{
  "model": "self-supervised image encoder",
  "dataset": "aerial photos of the United States (SatlasPretrain)",
  "train_examples": 203450,
  "image_size": 32,
  "crop_scale_min": 0.4,
  "horizontal_flip": true,
  "color_jitter": 0.6,
  "method": "simclr",
  "arch": "vit",
  "norm": "layernorm",
  "norm_position": "pre",
  "activation": "quick_gelu",
  "mlp_ratio": 3,
  "head_dim": 64,
  "fused_qkv": true,
  "bias": "all",
  "qk_norm": false,
  "parallel_block": false,
  "dropout": 0.05,
  "inner_norm": false,
  "patch_size": [2, 2],
  "layers": 10,
  "width": 128,
  "positions": "sincos",
  "pooling": "attention",
  "projector_hidden": 512,
  "projector_out": 256,
  "projector_hidden_layers": 2,
  "temperature": 0.1,
  "init": "kaiming_normal",
  "residual_init": "none",
  "optimizer": "normuon",
  "muon_scale": "match_rms_adamw",
  "lr": 0.0035,
  "momentum": 0.95,
  "nesterov": true,
  "orthogonalizer": "newton_schulz_5",
  "adamw_lr_other_params": 0.0011,
  "steps": 10000,
  "batch_size": 256,
  "epochs": 12.6,
  "lr_schedule": "cosine",
  "final_lr_fraction": 0.05,
  "warmup_steps": 500,
  "weight_decay": 0.1,
  "adamw_weight_decay_other_params": 0
}
Rows from block 4, named by matrix and row number. Rows with one number belong to one attention dimension. Each number is 200 + 20 x the weight over its row's rms, rounded and kept within 0 to 999. All counts start at 0. After the name is the row's rms in percent of the matrix's.
# v: attention query, key and value (stacked) (model.blocks.4.attn.qkv.weight, 384x128, the v third), inputs 0-127
# proj: attention output (model.blocks.4.attn.proj.weight, 128x128, transposed), outputs 0-127
v.69,102,209,206,212,231,195,195,215,228,202,221,190,218,196,229,154,167,171,178,200,197,257,210,202,232,170,212,209,182,162,189,176,219,167,198,191,183,221,185,211,186,198,194,212,218,201,227,201,187,223,184,210,170,187,209,223,188,209,183,197,201,221,195,181,216,213,206,151,186,181,192,184,209,212,208,216,195,171,206,246,176,193,190,199,206,261,188,224,200,183,234,207,157,189,194,220,212,218,231,202,188,171,166,192,215,232,229,210,218,198,218,194,219,198,190,180,191,188,196,204,162,199,208,210,197,183,195,224,188
v.70,103,219,262,201,201,218,194,195,224,177,197,193,205,178,187,198,206,200,193,196,237,204,199,168,184,211,205,180,194,179,209,168,215,191,242,201,224,197,235,225,186,159,196,204,240,183,191,222,190,179,199,195,221,191,217,210,191,196,175,204,233,214,205,212,204,188,179,173,168,188,191,228,208,237,194,198,191,201,220,154,192,185,223,183,210,199,200,205,191,205,244,204,249,190,185,208,215,212,193,193,209,217,190,162,223,180,189,227,177,208,174,222,158,221,168,181,215,183,169,220,199,195,203,197,215,204,223,162,185
v.71,091,204,205,194,194,206,210,183,178,197,189,170,255,222,159,223,182,215,151,191,223,194,205,200,193,197,207,195,163,205,204,224,186,229,193,205,208,175,220,227,194,207,221,211,201,212,216,169,180,205,191,180,174,198,169,229,201,230,221,228,201,206,244,169,205,189,243,193,201,210,224,195,212,198,219,177,207,200,150,172,242,215,219,186,224,203,174,212,191,179,207,199,224,206,189,227,199,200,204,199,211,181,188,206,167,220,204,186,194,196,204,215,211,183,172,175,140,198,198,208,201,178,221,206,177,207,230,213,218
v.72,101,209,201,188,176,223,201,221,194,219,202,186,171,262,210,205,208,189,210,198,176,190,202,234,214,214,218,178,186,249,215,169,172,191,185,214,223,206,198,219,171,218,219,205,178,207,193,190,204,186,196,181,222,212,196,216,186,170,227,202,242,176,201,229,189,200,215,193,210,189,185,223,195,182,179,204,214,215,209,171,160,170,174,227,189,211,184,193,183,240,202,157,212,191,194,189,228,213,249,164,183,204,183,189,199,185,246,206,218,183,210,193,213,189,230,191,190,193,216,195,187,222,186,178,245,190,204,216,204
v.73,094,195,217,233,219,158,197,162,223,195,216,193,208,194,180,188,219,178,191,229,225,204,181,177,199,197,212,173,190,209,215,200,202,209,176,264,198,226,206,167,203,180,201,196,227,164,194,200,235,187,158,207,234,212,224,215,148,173,175,200,181,220,173,227,210,185,190,203,180,203,217,265,203,232,188,212,202,196,212,156,191,202,198,210,198,209,180,187,220,216,215,208,186,220,173,211,215,178,190,177,181,203,219,218,195,201,197,234,180,223,205,196,199,204,189,203,203,224,205,198,202,196,189,206,190,208,227,225,174
v.74,095,193,216,209,188,198,201,222,205,199,209,186,209,161,213,180,197,200,157,231,166,182,215,196,206,181,170,180,207,169,218,205,242,175,208,178,187,203,199,191,200,198,212,198,224,214,206,212,162,175,217,187,195,188,191,218,246,175,201,193,232,193,227,204,206,170,202,206,218,195,193,218,148,182,202,194,237,201,222,228,213,215,196,193,167,154,207,213,201,203,224,168,214,231,201,206,159,194,210,228,204,232,193,198,176,230,217,204,225,165,200,190,163,186,205,226,221,180,204,170,213,208,213,201,226,195,235,195,181
v.75,096,214,219,206,215,215,192,163,188,185,163,221,175,234,176,214,209,238,205,211,218,203,220,212,198,179,207,219,245,224,214,208,188,203,145,197,187,179,202,168,196,193,201,188,207,170,217,213,188,207,188,233,213,213,186,193,197,199,225,208,211,191,248,201,206,181,174,184,228,199,207,178,201,225,206,188,198,177,216,207,174,165,190,189,217,177,214,165,194,227,211,199,209,181,201,221,196,177,239,213,196,175,193,184,178,220,220,215,223,204,198,221,203,232,222,170,152,233,207,199,171,189,187,230,197,198,206,156,189
v.76,093,199,200,183,207,192,194,197,181,246,209,226,151,178,195,226,200,185,168,215,197,250,207,205,188,212,185,207,199,226,200,210,158,236,197,200,182,225,175,200,203,168,236,176,161,205,228,209,191,201,198,199,234,199,188,213,237,184,233,226,210,210,214,182,182,218,194,235,210,209,218,198,221,176,197,175,216,197,231,174,205,184,194,199,201,185,201,201,190,204,186,198,199,184,214,163,207,183,181,199,194,191,169,220,209,182,177,186,239,207,205,209,193,198,241,219,218,153,207,212,190,164,196,150,214,215,207,206,195
v.77,102,206,185,178,224,179,207,180,188,230,180,189,203,200,186,195,231,207,215,186,204,223,223,175,217,178,161,185,178,212,186,224,219,192,257,177,179,223,199,169,179,190,209,231,206,208,227,203,210,196,193,190,185,187,226,236,215,203,185,192,202,229,211,206,202,208,172,185,191,229,197,231,177,174,202,214,187,201,179,197,211,205,160,183,207,200,231,203,176,208,193,184,159,223,169,197,236,206,179,160,201,222,196,211,190,212,226,170,194,217,218,198,206,195,209,174,184,183,174,166,221,190,252,232,174,197,192,222,201
v.78,096,199,213,190,171,217,215,189,209,217,197,165,161,228,244,210,179,217,205,165,230,207,216,224,214,198,198,191,171,233,176,217,210,218,229,177,194,209,204,208,193,190,207,174,190,211,204,177,207,198,180,153,203,194,202,208,201,192,216,209,195,202,194,164,156,205,208,159,188,196,176,186,172,207,202,226,238,211,201,179,198,192,200,212,223,238,215,193,222,196,186,220,208,209,216,194,178,222,222,213,172,209,224,170,164,261,214,212,171,199,233,199,217,194,181,205,212,228,192,186,159,203,228,189,179,208,193,214,196
v.79,111,200,210,228,192,180,203,169,210,184,211,197,239,157,187,225,208,194,215,182,197,200,204,177,194,176,214,169,218,198,189,203,209,212,216,211,220,216,195,164,195,182,218,199,197,209,176,180,143,189,177,152,207,217,219,216,229,217,190,223,185,219,171,181,174,195,196,225,195,212,183,206,189,180,199,234,208,201,191,205,180,161,179,199,203,270,205,187,237,199,205,218,217,207,172,218,190,224,176,194,220,213,185,187,213,204,232,235,191,185,195,204,175,232,191,191,209,186,173,227,229,231,189,221,192,196,197,214,212
v.80,095,235,219,197,155,202,159,181,173,173,241,172,192,228,188,180,183,184,198,189,199,208,196,183,219,180,207,204,169,183,165,223,189,227,176,176,202,200,184,189,202,210,211,229,215,220,201,209,167,227,182,230,194,201,171,220,224,190,206,191,189,252,158,187,247,185,197,217,215,168,193,219,193,211,220,194,207,185,186,192,207,205,207,209,183,209,222,210,222,207,211,223,208,214,201,206,191,192,186,194,203,220,235,204,234,194,188,216,181,165,223,224,190,222,221,179,206,149,198,220,206,179,196,231,184,200,184,216,184
v.81,092,237,207,174,211,172,203,200,229,216,187,206,185,185,203,206,177,193,192,212,194,174,220,186,201,200,217,234,205,204,184,200,194,180,208,202,196,171,199,224,168,192,218,216,200,224,247,201,164,166,220,179,174,180,197,226,164,195,214,226,207,174,204,187,208,227,169,198,207,204,195,212,201,185,213,179,232,178,166,238,200,194,207,236,199,187,193,223,184,213,160,210,211,170,236,212,189,199,220,203,180,210,184,226,220,145,181,206,191,226,173,181,214,234,225,220,219,195,195,229,167,204,220,188,209,173,175,204,194
v.82,095,211,212,217,215,230,218,237,182,170,195,178,224,217,241,216,177,227,182,216,195,207,212,232,220,165,183,216,210,218,194,188,177,184,200,216,201,224,194,184,207,213,186,226,182,150,203,167,188,195,200,202,195,166,199,239,185,208,196,198,209,172,229,201,194,183,212,185,195,201,180,225,157,220,200,169,194,243,183,201,186,221,206,194,197,194,199,200,201,189,222,196,194,188,207,195,197,210,226,185,204,209,209,165,197,225,204,161,234,229,184,200,211,158,187,149,225,195,205,181,172,207,223,221,189,163,207,177,226
v.83,106,193,186,213,170,207,202,188,225,212,207,208,200,205,195,216,211,184,208,189,186,201,178,195,203,191,203,201,185,175,229,237,163,188,196,153,192,169,228,229,195,215,193,225,169,202,198,225,209,228,181,237,210,191,195,181,209,167,217,176,193,179,203,188,242,240,194,216,192,197,185,205,200,192,178,251,171,204,216,199,223,183,207,199,190,174,218,228,180,189,174,208,225,208,185,182,207,205,222,194,174,189,245,216,155,206,185,198,228,214,200,182,220,224,193,195,209,221,178,172,165,209,181,195,198,232,230,154,208
v.84,085,213,188,188,227,216,168,212,210,197,236,177,226,218,199,170,196,207,176,181,190,209,211,165,172,213,185,192,202,196,206,189,163,184,208,189,201,198,237,199,241,243,226,183,209,211,191,214,170,186,210,189,190,179,207,227,223,171,237,188,155,188,192,196,202,241,202,230,196,160,202,204,199,186,201,199,188,196,194,181,207,197,200,200,211,194,183,202,230,175,206,229,180,187,212,157,207,221,179,203,190,217,222,207,242,199,219,206,169,158,178,185,166,184,174,232,213,229,198,188,184,193,182,206,188,238,212,207,218
v.85,100,197,203,192,200,194,211,206,206,173,224,193,219,194,233,207,201,201,191,211,208,192,164,205,202,202,190,191,174,237,202,211,183,171,198,202,232,249,184,204,185,222,218,198,194,217,197,228,193,228,150,215,177,194,236,176,193,207,199,190,174,204,201,177,197,215,167,182,243,202,210,182,195,145,187,211,199,231,219,202,205,185,190,232,237,191,180,192,197,194,221,211,161,200,166,210,206,208,195,173,207,187,222,240,183,190,198,199,224,189,159,209,204,233,174,180,169,184,171,214,225,200,227,202,223,237,187,221,188
v.86,096,209,210,223,213,196,193,199,189,199,249,210,264,191,207,203,188,161,192,189,225,191,202,171,173,170,181,215,194,203,185,228,182,228,239,181,201,194,207,212,202,150,189,211,202,188,185,204,195,172,223,209,198,199,186,171,193,208,178,219,197,199,203,191,177,227,194,165,187,173,187,195,212,183,208,208,226,206,179,222,206,231,232,240,212,190,175,182,232,219,215,208,163,202,214,233,221,212,196,177,193,200,205,235,209,206,199,184,191,196,181,206,211,198,245,182,218,195,170,243,184,164,205,215,186,178,201,192,179
v.87,109,214,187,181,226,183,201,209,200,165,229,186,190,203,229,193,192,246,187,212,218,217,213,168,200,190,170,208,197,195,212,220,196,190,209,166,207,181,221,215,203,185,213,192,178,239,173,205,209,187,184,206,185,197,222,246,189,214,212,215,193,196,201,174,219,218,187,227,191,204,204,187,209,180,182,224,216,242,195,151,173,195,234,185,182,187,206,198,201,190,217,181,243,216,174,222,194,199,182,214,180,196,188,196,158,197,170,247,202,178,216,232,190,204,217,178,206,208,223,199,213,176,168,157,213,200,237,216,220
v.88,104,217,207,197,195,201,227,178,199,205,213,213,239,166,213,224,177,176,198,229,204,157,216,181,199,198,207,195,192,204,187,238,208,171,213,160,196,208,196,232,175,211,200,195,215,192,202,151,213,201,214,207,197,228,219,176,169,192,190,176,219,202,192,190,187,198,174,212,227,172,159,226,206,188,194,181,168,236,208,231,192,215,181,176,211,178,199,257,173,193,197,213,215,228,219,171,201,174,191,230,179,217,220,229,188,216,201,188,236,183,208,197,220,185,184,189,175,234,213,218,203,184,177,201,191,193,229,200,212
v.89,103,241,209,189,203,197,204,202,194,187,222,183,234,198,175,199,212,186,178,176,232,208,211,183,216,210,194,207,192,202,204,183,196,200,226,151,216,231,201,199,160,202,207,222,222,175,196,203,224,191,244,212,195,202,209,168,172,180,179,233,188,224,207,223,215,188,214,220,224,223,184,196,232,240,167,166,172,200,231,194,185,180,178,155,201,212,227,211,228,198,168,241,195,208,176,184,206,219,203,201,162,176,166,202,207,209,191,220,198,178,215,218,195,224,202,183,185,229,199,202,212,224,218,171,211,194,206,182,217
v.90,103,217,198,201,151,191,191,187,183,218,169,222,237,184,169,192,189,213,206,217,156,178,212,190,233,215,200,218,183,215,205,188,217,178,219,187,199,205,195,192,189,218,174,204,198,211,192,187,181,239,209,225,195,174,193,207,224,198,189,209,233,183,220,201,214,190,227,177,174,183,198,187,223,210,209,186,199,173,230,180,187,208,186,231,186,210,180,185,175,199,211,200,227,197,236,215,187,234,194,235,168,175,211,175,198,218,196,214,148,210,207,193,210,178,200,213,141,200,219,189,186,200,245,206,184,245,209,215,192
v.91,087,190,227,207,205,219,214,202,181,201,150,187,200,186,233,218,194,181,231,202,187,187,233,196,205,225,187,199,186,206,214,206,211,189,180,165,215,198,214,166,215,199,151,166,202,197,197,201,235,211,185,221,203,193,162,205,173,210,245,174,173,211,151,205,185,181,225,234,171,193,228,173,218,175,185,193,214,203,197,195,210,205,196,208,192,232,200,152,200,186,176,209,208,176,238,186,215,209,210,209,209,183,195,204,172,225,180,212,199,221,211,198,223,184,221,213,205,215,231,190,205,230,167,207,180,171,200,231,205
v.92,107,232,202,172,206,224,163,229,197,180,184,205,178,206,190,216,214,193,212,191,187,179,194,209,178,231,179,213,180,164,193,200,208,223,198,216,187,187,171,218,199,213,219,242,152,212,183,201,212,181,255,186,178,168,200,203,191,218,200,183,209,169,196,211,213,217,210,231,200,200,208,210,159,187,190,188,206,228,172,180,193,197,216,198,209,222,222,229,219,201,192,212,232,211,189,201,204,253,195,215,212,227,190,132,203,201,213,201,219,198,197,194,197,191,226,189,162,211,212,172,170,191,201,161,198,219,200,185,201
v.93,103,203,197,207,219,209,204,241,194,241,222,195,215,188,203,164,224,199,211,189,204,201,220,203,191,181,202,212,176,190,216,208,173,161,187,203,158,212,184,210,180,208,158,177,180,183,188,194,176,198,248,184,169,211,152,212,206,200,211,216,220,194,215,204,184,209,236,198,155,201,227,238,228,231,222,198,230,175,203,168,180,209,197,197,194,233,214,174,167,196,200,168,217,189,209,208,236,220,228,197,207,200,178,191,177,210,209,168,203,212,202,189,189,177,195,166,208,179,209,201,224,192,178,214,193,209,187,234,191
v.94,101,196,241,229,179,215,215,204,202,205,173,202,222,239,219,173,206,207,200,186,191,165,227,190,182,175,210,208,159,170,193,199,199,204,155,171,206,190,164,183,207,235,228,239,188,164,201,219,219,205,225,207,190,195,211,187,163,199,236,168,138,188,194,196,215,193,225,180,180,214,209,194,203,193,229,199,189,224,223,209,189,193,219,201,238,194,227,208,208,196,217,201,214,190,205,173,204,216,216,183,212,204,184,176,209,200,240,202,198,187,217,210,164,233,184,189,199,174,174,198,216,222,187,203,199,197,172,202,215
proj.69,095,182,221,179,174,176,229,175,176,214,209,219,210,194,195,223,251,232,209,199,186,154,208,170,207,200,203,190,247,226,211,209,209,199,186,218,206,185,203,199,210,203,201,176,171,238,176,227,212,166,220,206,214,201,199,172,200,220,221,202,221,191,210,225,212,176,221,223,183,201,207,223,169,205,198,173,198,205,221,177,197,185,207,207,181,143,193,168,194,203,172,161,227,226,225,180,194,177,203,202,200,223,240,181,206,180,190,205,189,190,205,193,193,212,183,227,203,184,208,208,236,197,176,204,178,208,236,172,202
proj.70,109,204,187,213,206,164,175,212,194,191,213,174,205,185,182,220,212,199,197,190,151,208,229,204,209,204,195,200,198,202,179,220,183,215,147,191,184,183,180,186,202,214,202,187,175,227,195,161,215,202,185,201,158,229,194,191,209,234,208,197,184,162,210,209,207,193,213,230,191,183,206,197,203,203,222,223,217,199,169,242,187,214,181,196,212,179,187,186,214,203,175,196,170,212,199,197,197,194,189,196,168,183,201,219,202,245,213,168,237,195,240,179,233,191,209,236,177,236,207,191,184,181,243,229,194,187,199,234,233
proj.71,085,201,211,209,221,212,201,228,221,219,185,236,149,200,226,176,216,180,237,211,159,213,188,200,218,232,213,204,258,202,210,159,186,202,198,194,178,217,175,220,201,194,197,173,228,177,178,226,202,196,201,210,196,194,234,189,219,191,188,196,168,199,157,214,214,216,170,187,190,178,170,217,201,212,186,180,219,192,260,224,200,181,175,201,198,186,221,191,196,230,179,208,161,195,201,174,212,204,190,213,210,197,203,191,216,180,195,215,214,208,204,182,228,187,202,205,253,199,211,198,205,208,189,192,183,211,167,182,191
proj.72,109,196,201,186,207,157,199,167,187,188,200,214,204,157,186,215,210,239,193,202,218,202,220,201,205,194,181,248,210,162,164,237,214,212,241,197,179,186,188,169,245,209,183,195,207,183,204,207,229,219,228,213,195,204,202,195,217,231,175,184,174,220,186,172,226,235,205,192,205,208,212,148,225,189,244,168,194,179,184,208,232,197,207,211,194,196,190,197,233,163,219,215,176,203,232,215,193,183,177,209,203,203,222,197,203,212,202,202,184,203,175,225,177,196,200,193,192,193,213,190,194,193,224,169,177,225,202,203,194
proj.73,089,184,217,191,173,255,208,236,218,204,218,222,194,195,230,211,184,213,207,169,173,185,244,190,205,223,201,201,196,188,178,224,189,207,236,153,214,183,178,229,182,183,197,188,179,230,190,208,155,188,223,198,154,222,160,195,226,256,203,194,210,210,235,171,198,200,185,211,212,182,190,149,182,179,215,204,208,211,190,237,181,194,188,208,197,206,194,202,183,199,211,177,208,172,223,196,194,227,192,203,214,194,192,184,220,206,209,173,231,187,187,192,204,194,215,199,199,193,186,197,213,216,223,196,213,188,207,171,218
proj.74,098,204,210,160,197,198,198,179,209,219,193,202,227,215,170,217,203,190,245,174,206,222,222,219,190,209,227,236,178,208,191,182,187,212,196,213,208,194,182,223,202,189,179,197,165,206,178,190,258,229,194,228,206,222,214,194,156,245,202,210,203,184,168,191,184,231,197,201,192,204,202,204,228,207,226,216,190,214,167,178,187,188,188,184,225,203,200,169,215,180,194,215,197,215,176,209,247,206,222,182,195,170,195,211,209,182,205,218,166,206,197,205,235,223,187,208,184,167,201,206,173,184,176,196,184,193,146,207,228
proj.75,089,201,184,190,164,197,195,215,199,198,214,192,221,174,240,190,217,174,184,172,176,199,167,176,203,202,205,174,166,188,173,219,207,207,238,156,214,215,197,220,204,215,185,209,197,213,193,203,199,188,222,186,213,171,238,219,187,216,185,192,170,218,160,187,206,223,229,226,172,179,169,214,217,178,199,226,194,226,200,198,238,213,204,226,215,217,206,206,211,190,166,175,194,217,187,160,226,230,169,203,203,228,207,193,208,177,187,183,215,209,203,173,200,159,179,201,219,177,209,206,201,205,199,169,210,203,202,253,193
proj.76,088,201,192,207,193,206,240,201,186,183,181,184,225,232,204,184,193,214,220,190,201,158,185,206,184,199,226,212,204,164,197,208,210,165,204,210,220,182,214,195,204,203,156,207,232,147,189,182,220,223,232,179,200,191,212,189,146,165,148,177,195,184,203,220,215,210,203,177,226,215,177,197,203,190,197,198,192,190,151,214,216,205,208,203,211,211,212,178,219,199,224,212,192,233,189,228,199,205,201,186,213,221,205,197,180,219,209,228,157,189,205,193,196,202,205,176,186,258,187,191,219,247,217,198,198,201,187,199,189
proj.77,096,174,239,221,174,200,198,240,212,169,217,210,211,217,210,219,164,186,203,200,219,180,182,214,195,197,241,215,200,182,197,169,178,191,165,209,223,215,197,244,221,178,193,188,204,201,163,201,172,183,195,214,202,215,180,170,189,204,208,189,190,190,219,202,208,179,217,217,215,166,222,176,224,226,217,175,219,179,190,221,197,193,228,232,210,187,172,219,218,202,210,223,219,182,223,209,185,195,194,221,173,166,205,172,204,202,191,232,201,175,198,210,200,198,209,206,215,193,217,245,174,213,156,146,227,193,210,194,189
proj.78,107,199,212,197,215,187,169,249,199,195,198,212,195,188,187,228,209,229,178,221,168,204,187,178,200,201,203,230,228,179,212,185,173,170,210,240,226,182,204,196,236,218,187,196,200,185,208,199,189,222,217,217,188,214,199,198,172,205,197,197,215,214,204,202,240,217,194,229,169,181,199,236,191,198,208,164,168,158,205,196,183,197,180,196,172,186,192,206,171,211,203,169,200,212,188,182,209,186,217,184,211,185,180,237,227,132,192,194,245,187,199,198,179,175,216,192,208,165,219,197,228,212,195,171,221,215,212,181,210
proj.79,117,207,200,169,192,231,199,231,223,193,193,184,179,214,189,193,201,235,176,224,199,209,212,207,189,261,190,218,183,197,201,216,164,167,210,196,195,180,223,227,213,200,193,196,214,195,215,215,220,201,211,228,162,206,193,183,183,202,209,203,232,194,241,224,205,186,211,174,184,169,201,195,189,225,192,190,187,188,221,182,178,248,234,217,205,170,190,199,157,215,203,211,199,198,225,182,204,180,189,168,179,178,225,219,188,218,153,152,211,222,223,193,225,184,202,213,191,197,237,191,190,177,205,179,199,201,179,177,188
proj.80,102,172,184,193,248,208,237,233,211,244,154,225,215,188,232,210,208,225,201,209,192,180,180,210,193,209,205,203,206,190,233,187,207,158,227,197,206,206,243,214,216,177,200,187,195,201,175,182,232,195,221,184,207,179,213,184,167,213,198,211,233,166,227,211,162,206,185,191,178,236,210,201,211,181,216,212,206,192,207,203,166,213,213,213,214,220,154,207,209,170,187,173,178,178,223,181,206,175,209,203,183,164,177,193,186,193,204,174,214,239,187,176,204,177,209,192,206,220,219,221,187,209,207,193,201,193,208,184,216
proj.81,093,176,174,221,199,218,192,206,197,184,243,176,204,203,187,196,223,209,216,199,223,217,167,191,181,215,160,177,204,200,230,201,206,198,200,209,216,214,213,174,232,197,184,185,194,196,180,203,227,215,182,218,207,218,201,182,218,210,196,184,209,229,185,213,187,160,239,205,194,203,214,158,210,206,195,204,182,226,243,180,201,221,173,173,192,220,202,187,205,213,227,200,190,246,175,175,210,208,188,195,234,193,193,146,196,254,230,184,204,192,209,225,185,193,174,201,175,202,203,181,225,220,174,203,151,220,216,180,201
proj.82,094,194,190,188,176,161,183,178,236,250,197,195,188,182,179,211,213,191,189,216,208,207,170,187,229,212,250,203,205,189,189,214,230,223,204,202,209,194,194,210,214,202,222,164,195,198,187,232,223,179,177,200,203,228,202,168,197,197,202,188,191,225,180,165,207,222,194,233,192,174,208,183,233,201,210,225,210,158,227,191,213,179,160,241,178,178,212,186,177,197,168,188,199,194,197,207,210,208,182,205,200,182,187,230,205,202,199,244,199,182,190,191,214,222,196,208,160,200,204,212,219,187,183,171,222,253,205,214,180
proj.83,114,204,203,234,222,182,191,201,163,162,190,212,193,220,204,198,202,187,181,215,185,185,217,212,191,219,178,216,195,215,163,176,213,233,207,234,203,212,189,200,178,199,187,168,236,162,196,168,186,174,209,173,184,211,194,232,191,234,162,201,230,225,209,215,187,189,214,222,199,206,203,180,226,183,219,188,215,179,184,180,170,215,202,197,228,213,194,184,230,228,230,186,173,186,221,197,217,185,183,197,184,224,173,182,213,197,221,187,163,209,208,225,167,169,207,217,199,193,235,205,241,189,225,196,227,187,177,222,183
proj.84,103,220,206,203,175,203,230,195,226,216,175,223,176,190,195,201,185,193,196,225,182,216,218,226,221,211,217,204,190,196,192,189,228,181,177,242,195,192,181,188,172,162,192,192,172,178,213,170,214,199,176,226,203,230,189,185,188,215,190,217,233,197,216,176,181,191,177,207,204,229,181,198,189,219,201,218,207,202,224,222,171,200,214,192,175,226,206,184,150,222,215,186,189,216,162,247,163,178,206,183,227,191,196,194,165,184,168,200,204,244,197,214,232,212,220,200,229,166,229,208,201,201,205,182,239,194,190,181,206
proj.85,103,180,187,206,210,214,205,180,221,205,211,233,186,211,207,197,169,213,179,215,213,188,211,216,189,207,202,192,176,138,179,195,203,201,220,202,186,200,209,176,200,187,182,219,197,205,193,204,212,188,233,187,219,215,160,216,203,198,216,205,216,221,188,241,185,185,208,227,219,193,189,190,231,223,216,195,214,157,188,191,181,203,215,201,162,241,199,204,211,196,197,188,226,193,244,219,182,201,182,213,180,202,190,151,231,213,179,214,155,218,234,194,168,182,230,201,190,196,235,194,195,218,166,208,173,160,230,184,181
proj.86,098,167,177,167,184,196,208,223,220,205,182,193,157,182,187,211,208,246,192,212,176,219,186,200,199,242,213,162,201,205,220,171,197,157,145,199,194,209,197,188,219,209,212,192,230,213,203,186,194,216,173,189,182,209,209,210,192,202,192,191,203,211,218,224,194,167,212,215,221,222,228,204,182,188,182,230,157,212,220,187,188,190,190,185,189,201,198,206,197,195,191,198,213,185,189,169,176,194,175,203,208,196,175,151,221,232,185,240,196,226,219,187,213,248,168,200,188,223,225,173,223,219,219,194,201,210,195,222,214
proj.87,114,195,201,219,195,206,197,197,196,247,172,210,206,213,205,198,205,176,206,196,164,190,213,240,181,224,215,195,194,214,180,200,184,203,195,251,196,190,183,190,210,230,204,193,222,166,211,182,205,206,199,210,181,216,191,149,192,186,207,174,220,200,197,219,195,187,212,180,195,180,209,219,214,203,204,172,204,180,212,241,211,212,177,199,218,238,188,225,194,201,154,207,154,181,172,172,195,212,195,191,200,214,230,221,259,186,201,158,222,208,179,197,202,222,184,213,196,205,192,189,188,211,248,241,187,211,188,162,192
proj.88,102,187,181,199,214,213,175,229,202,206,194,187,186,232,209,182,224,188,223,190,226,243,160,226,180,180,201,205,201,200,206,179,204,226,181,227,202,198,207,205,192,204,190,235,188,236,181,260,180,198,177,187,198,193,181,224,217,213,206,226,195,199,198,240,217,223,232,183,183,204,226,157,211,189,196,195,231,182,196,182,214,206,231,188,194,210,198,155,224,194,199,194,191,171,186,215,196,206,218,204,198,177,161,170,216,204,165,184,147,206,193,194,185,229,221,220,208,172,174,182,189,219,227,205,193,204,188,205,184
proj.89,101,177,190,202,185,176,206,194,210,200,188,219,183,185,229,199,212,198,234,227,188,202,188,207,172,195,201,214,187,183,216,241,184,195,143,218,181,172,231,208,207,186,185,196,219,220,191,185,177,199,153,194,206,208,191,214,220,236,209,187,227,188,209,207,196,219,226,192,176,168,221,203,171,180,224,233,226,182,150,199,201,224,245,211,196,176,178,204,183,201,234,156,194,184,230,206,185,188,188,225,206,229,236,166,172,199,229,168,216,207,194,173,213,203,200,210,199,201,196,207,203,187,209,209,205,220,222,216,179
proj.90,101,201,225,182,218,176,223,193,191,178,222,195,173,212,220,198,218,200,187,182,230,191,200,218,215,176,212,199,233,192,210,204,192,210,154,189,189,191,184,207,203,186,196,174,207,195,200,229,226,164,204,203,201,207,216,199,184,234,218,182,193,222,205,185,186,202,170,218,207,192,213,186,187,196,191,190,190,213,166,223,194,190,226,170,206,214,218,193,234,185,183,165,155,223,190,183,239,189,241,191,188,227,217,217,190,178,223,179,237,192,220,206,199,184,205,204,232,160,195,228,196,179,146,174,242,172,195,211,225
proj.91,081,225,176,209,190,197,200,200,195,235,245,205,178,220,216,176,183,237,174,182,208,195,165,196,191,166,206,197,199,210,183,210,181,210,235,231,173,218,197,231,192,210,239,241,224,180,193,218,186,200,198,181,202,202,213,203,219,200,179,206,225,205,218,186,214,231,165,175,207,205,181,236,188,200,223,200,190,226,201,200,202,206,228,191,203,170,206,239,198,204,197,179,213,197,165,219,183,208,216,177,211,211,191,217,214,178,236,178,202,174,177,196,148,191,196,172,206,199,186,197,200,153,232,190,221,226,181,166,196
proj.92,104,194,175,232,213,163,219,203,176,214,170,207,215,202,191,188,173,196,207,197,214,230,206,222,252,188,195,200,204,238,201,202,201,198,181,181,224,210,208,194,202,194,204,166,228,189,221,184,198,237,163,220,217,209,199,193,235,161,208,220,219,228,193,179,217,214,206,178,203,188,203,179,245,213,209,192,206,184,233,195,227,199,203,178,192,179,193,191,184,213,201,202,150,176,192,190,192,143,224,206,205,181,208,243,181,187,192,207,186,172,173,214,208,170,193,211,235,206,204,216,223,215,202,242,184,191,208,177,214
proj.93,101,217,218,161,201,201,202,156,189,166,195,179,194,201,203,232,192,206,197,186,162,225,205,198,221,205,200,208,232,202,175,185,221,250,211,214,224,179,210,207,229,165,228,203,234,228,200,224,239,227,185,218,226,176,243,188,203,206,189,154,184,217,195,204,219,195,165,183,203,188,161,200,178,195,198,195,193,231,198,227,206,201,192,204,194,144,190,200,232,204,195,186,189,207,203,210,186,184,175,198,198,195,202,190,201,199,211,222,192,150,200,204,230,224,194,209,196,196,181,218,167,204,217,172,193,190,184,177,211
proj.94,105,213,150,187,216,186,192,186,207,182,215,180,173,159,197,232,207,227,197,202,215,218,146,206,239,203,204,167,225,216,199,200,193,195,251,203,205,212,240,190,216,177,182,174,225,246,181,183,181,185,181,213,203,196,197,219,248,210,175,216,247,223,195,190,190,215,188,202,217,191,190,206,230,198,185,175,217,195,196,182,202,206,201,230,177,204,165,207,200,205,177,198,197,191,198,225,223,191,189,199,181,199,220,187,190,188,164,202,226,217,178,208,221,174,217,174,203,242,217,212,185,185,206,218,203,180,198,215,195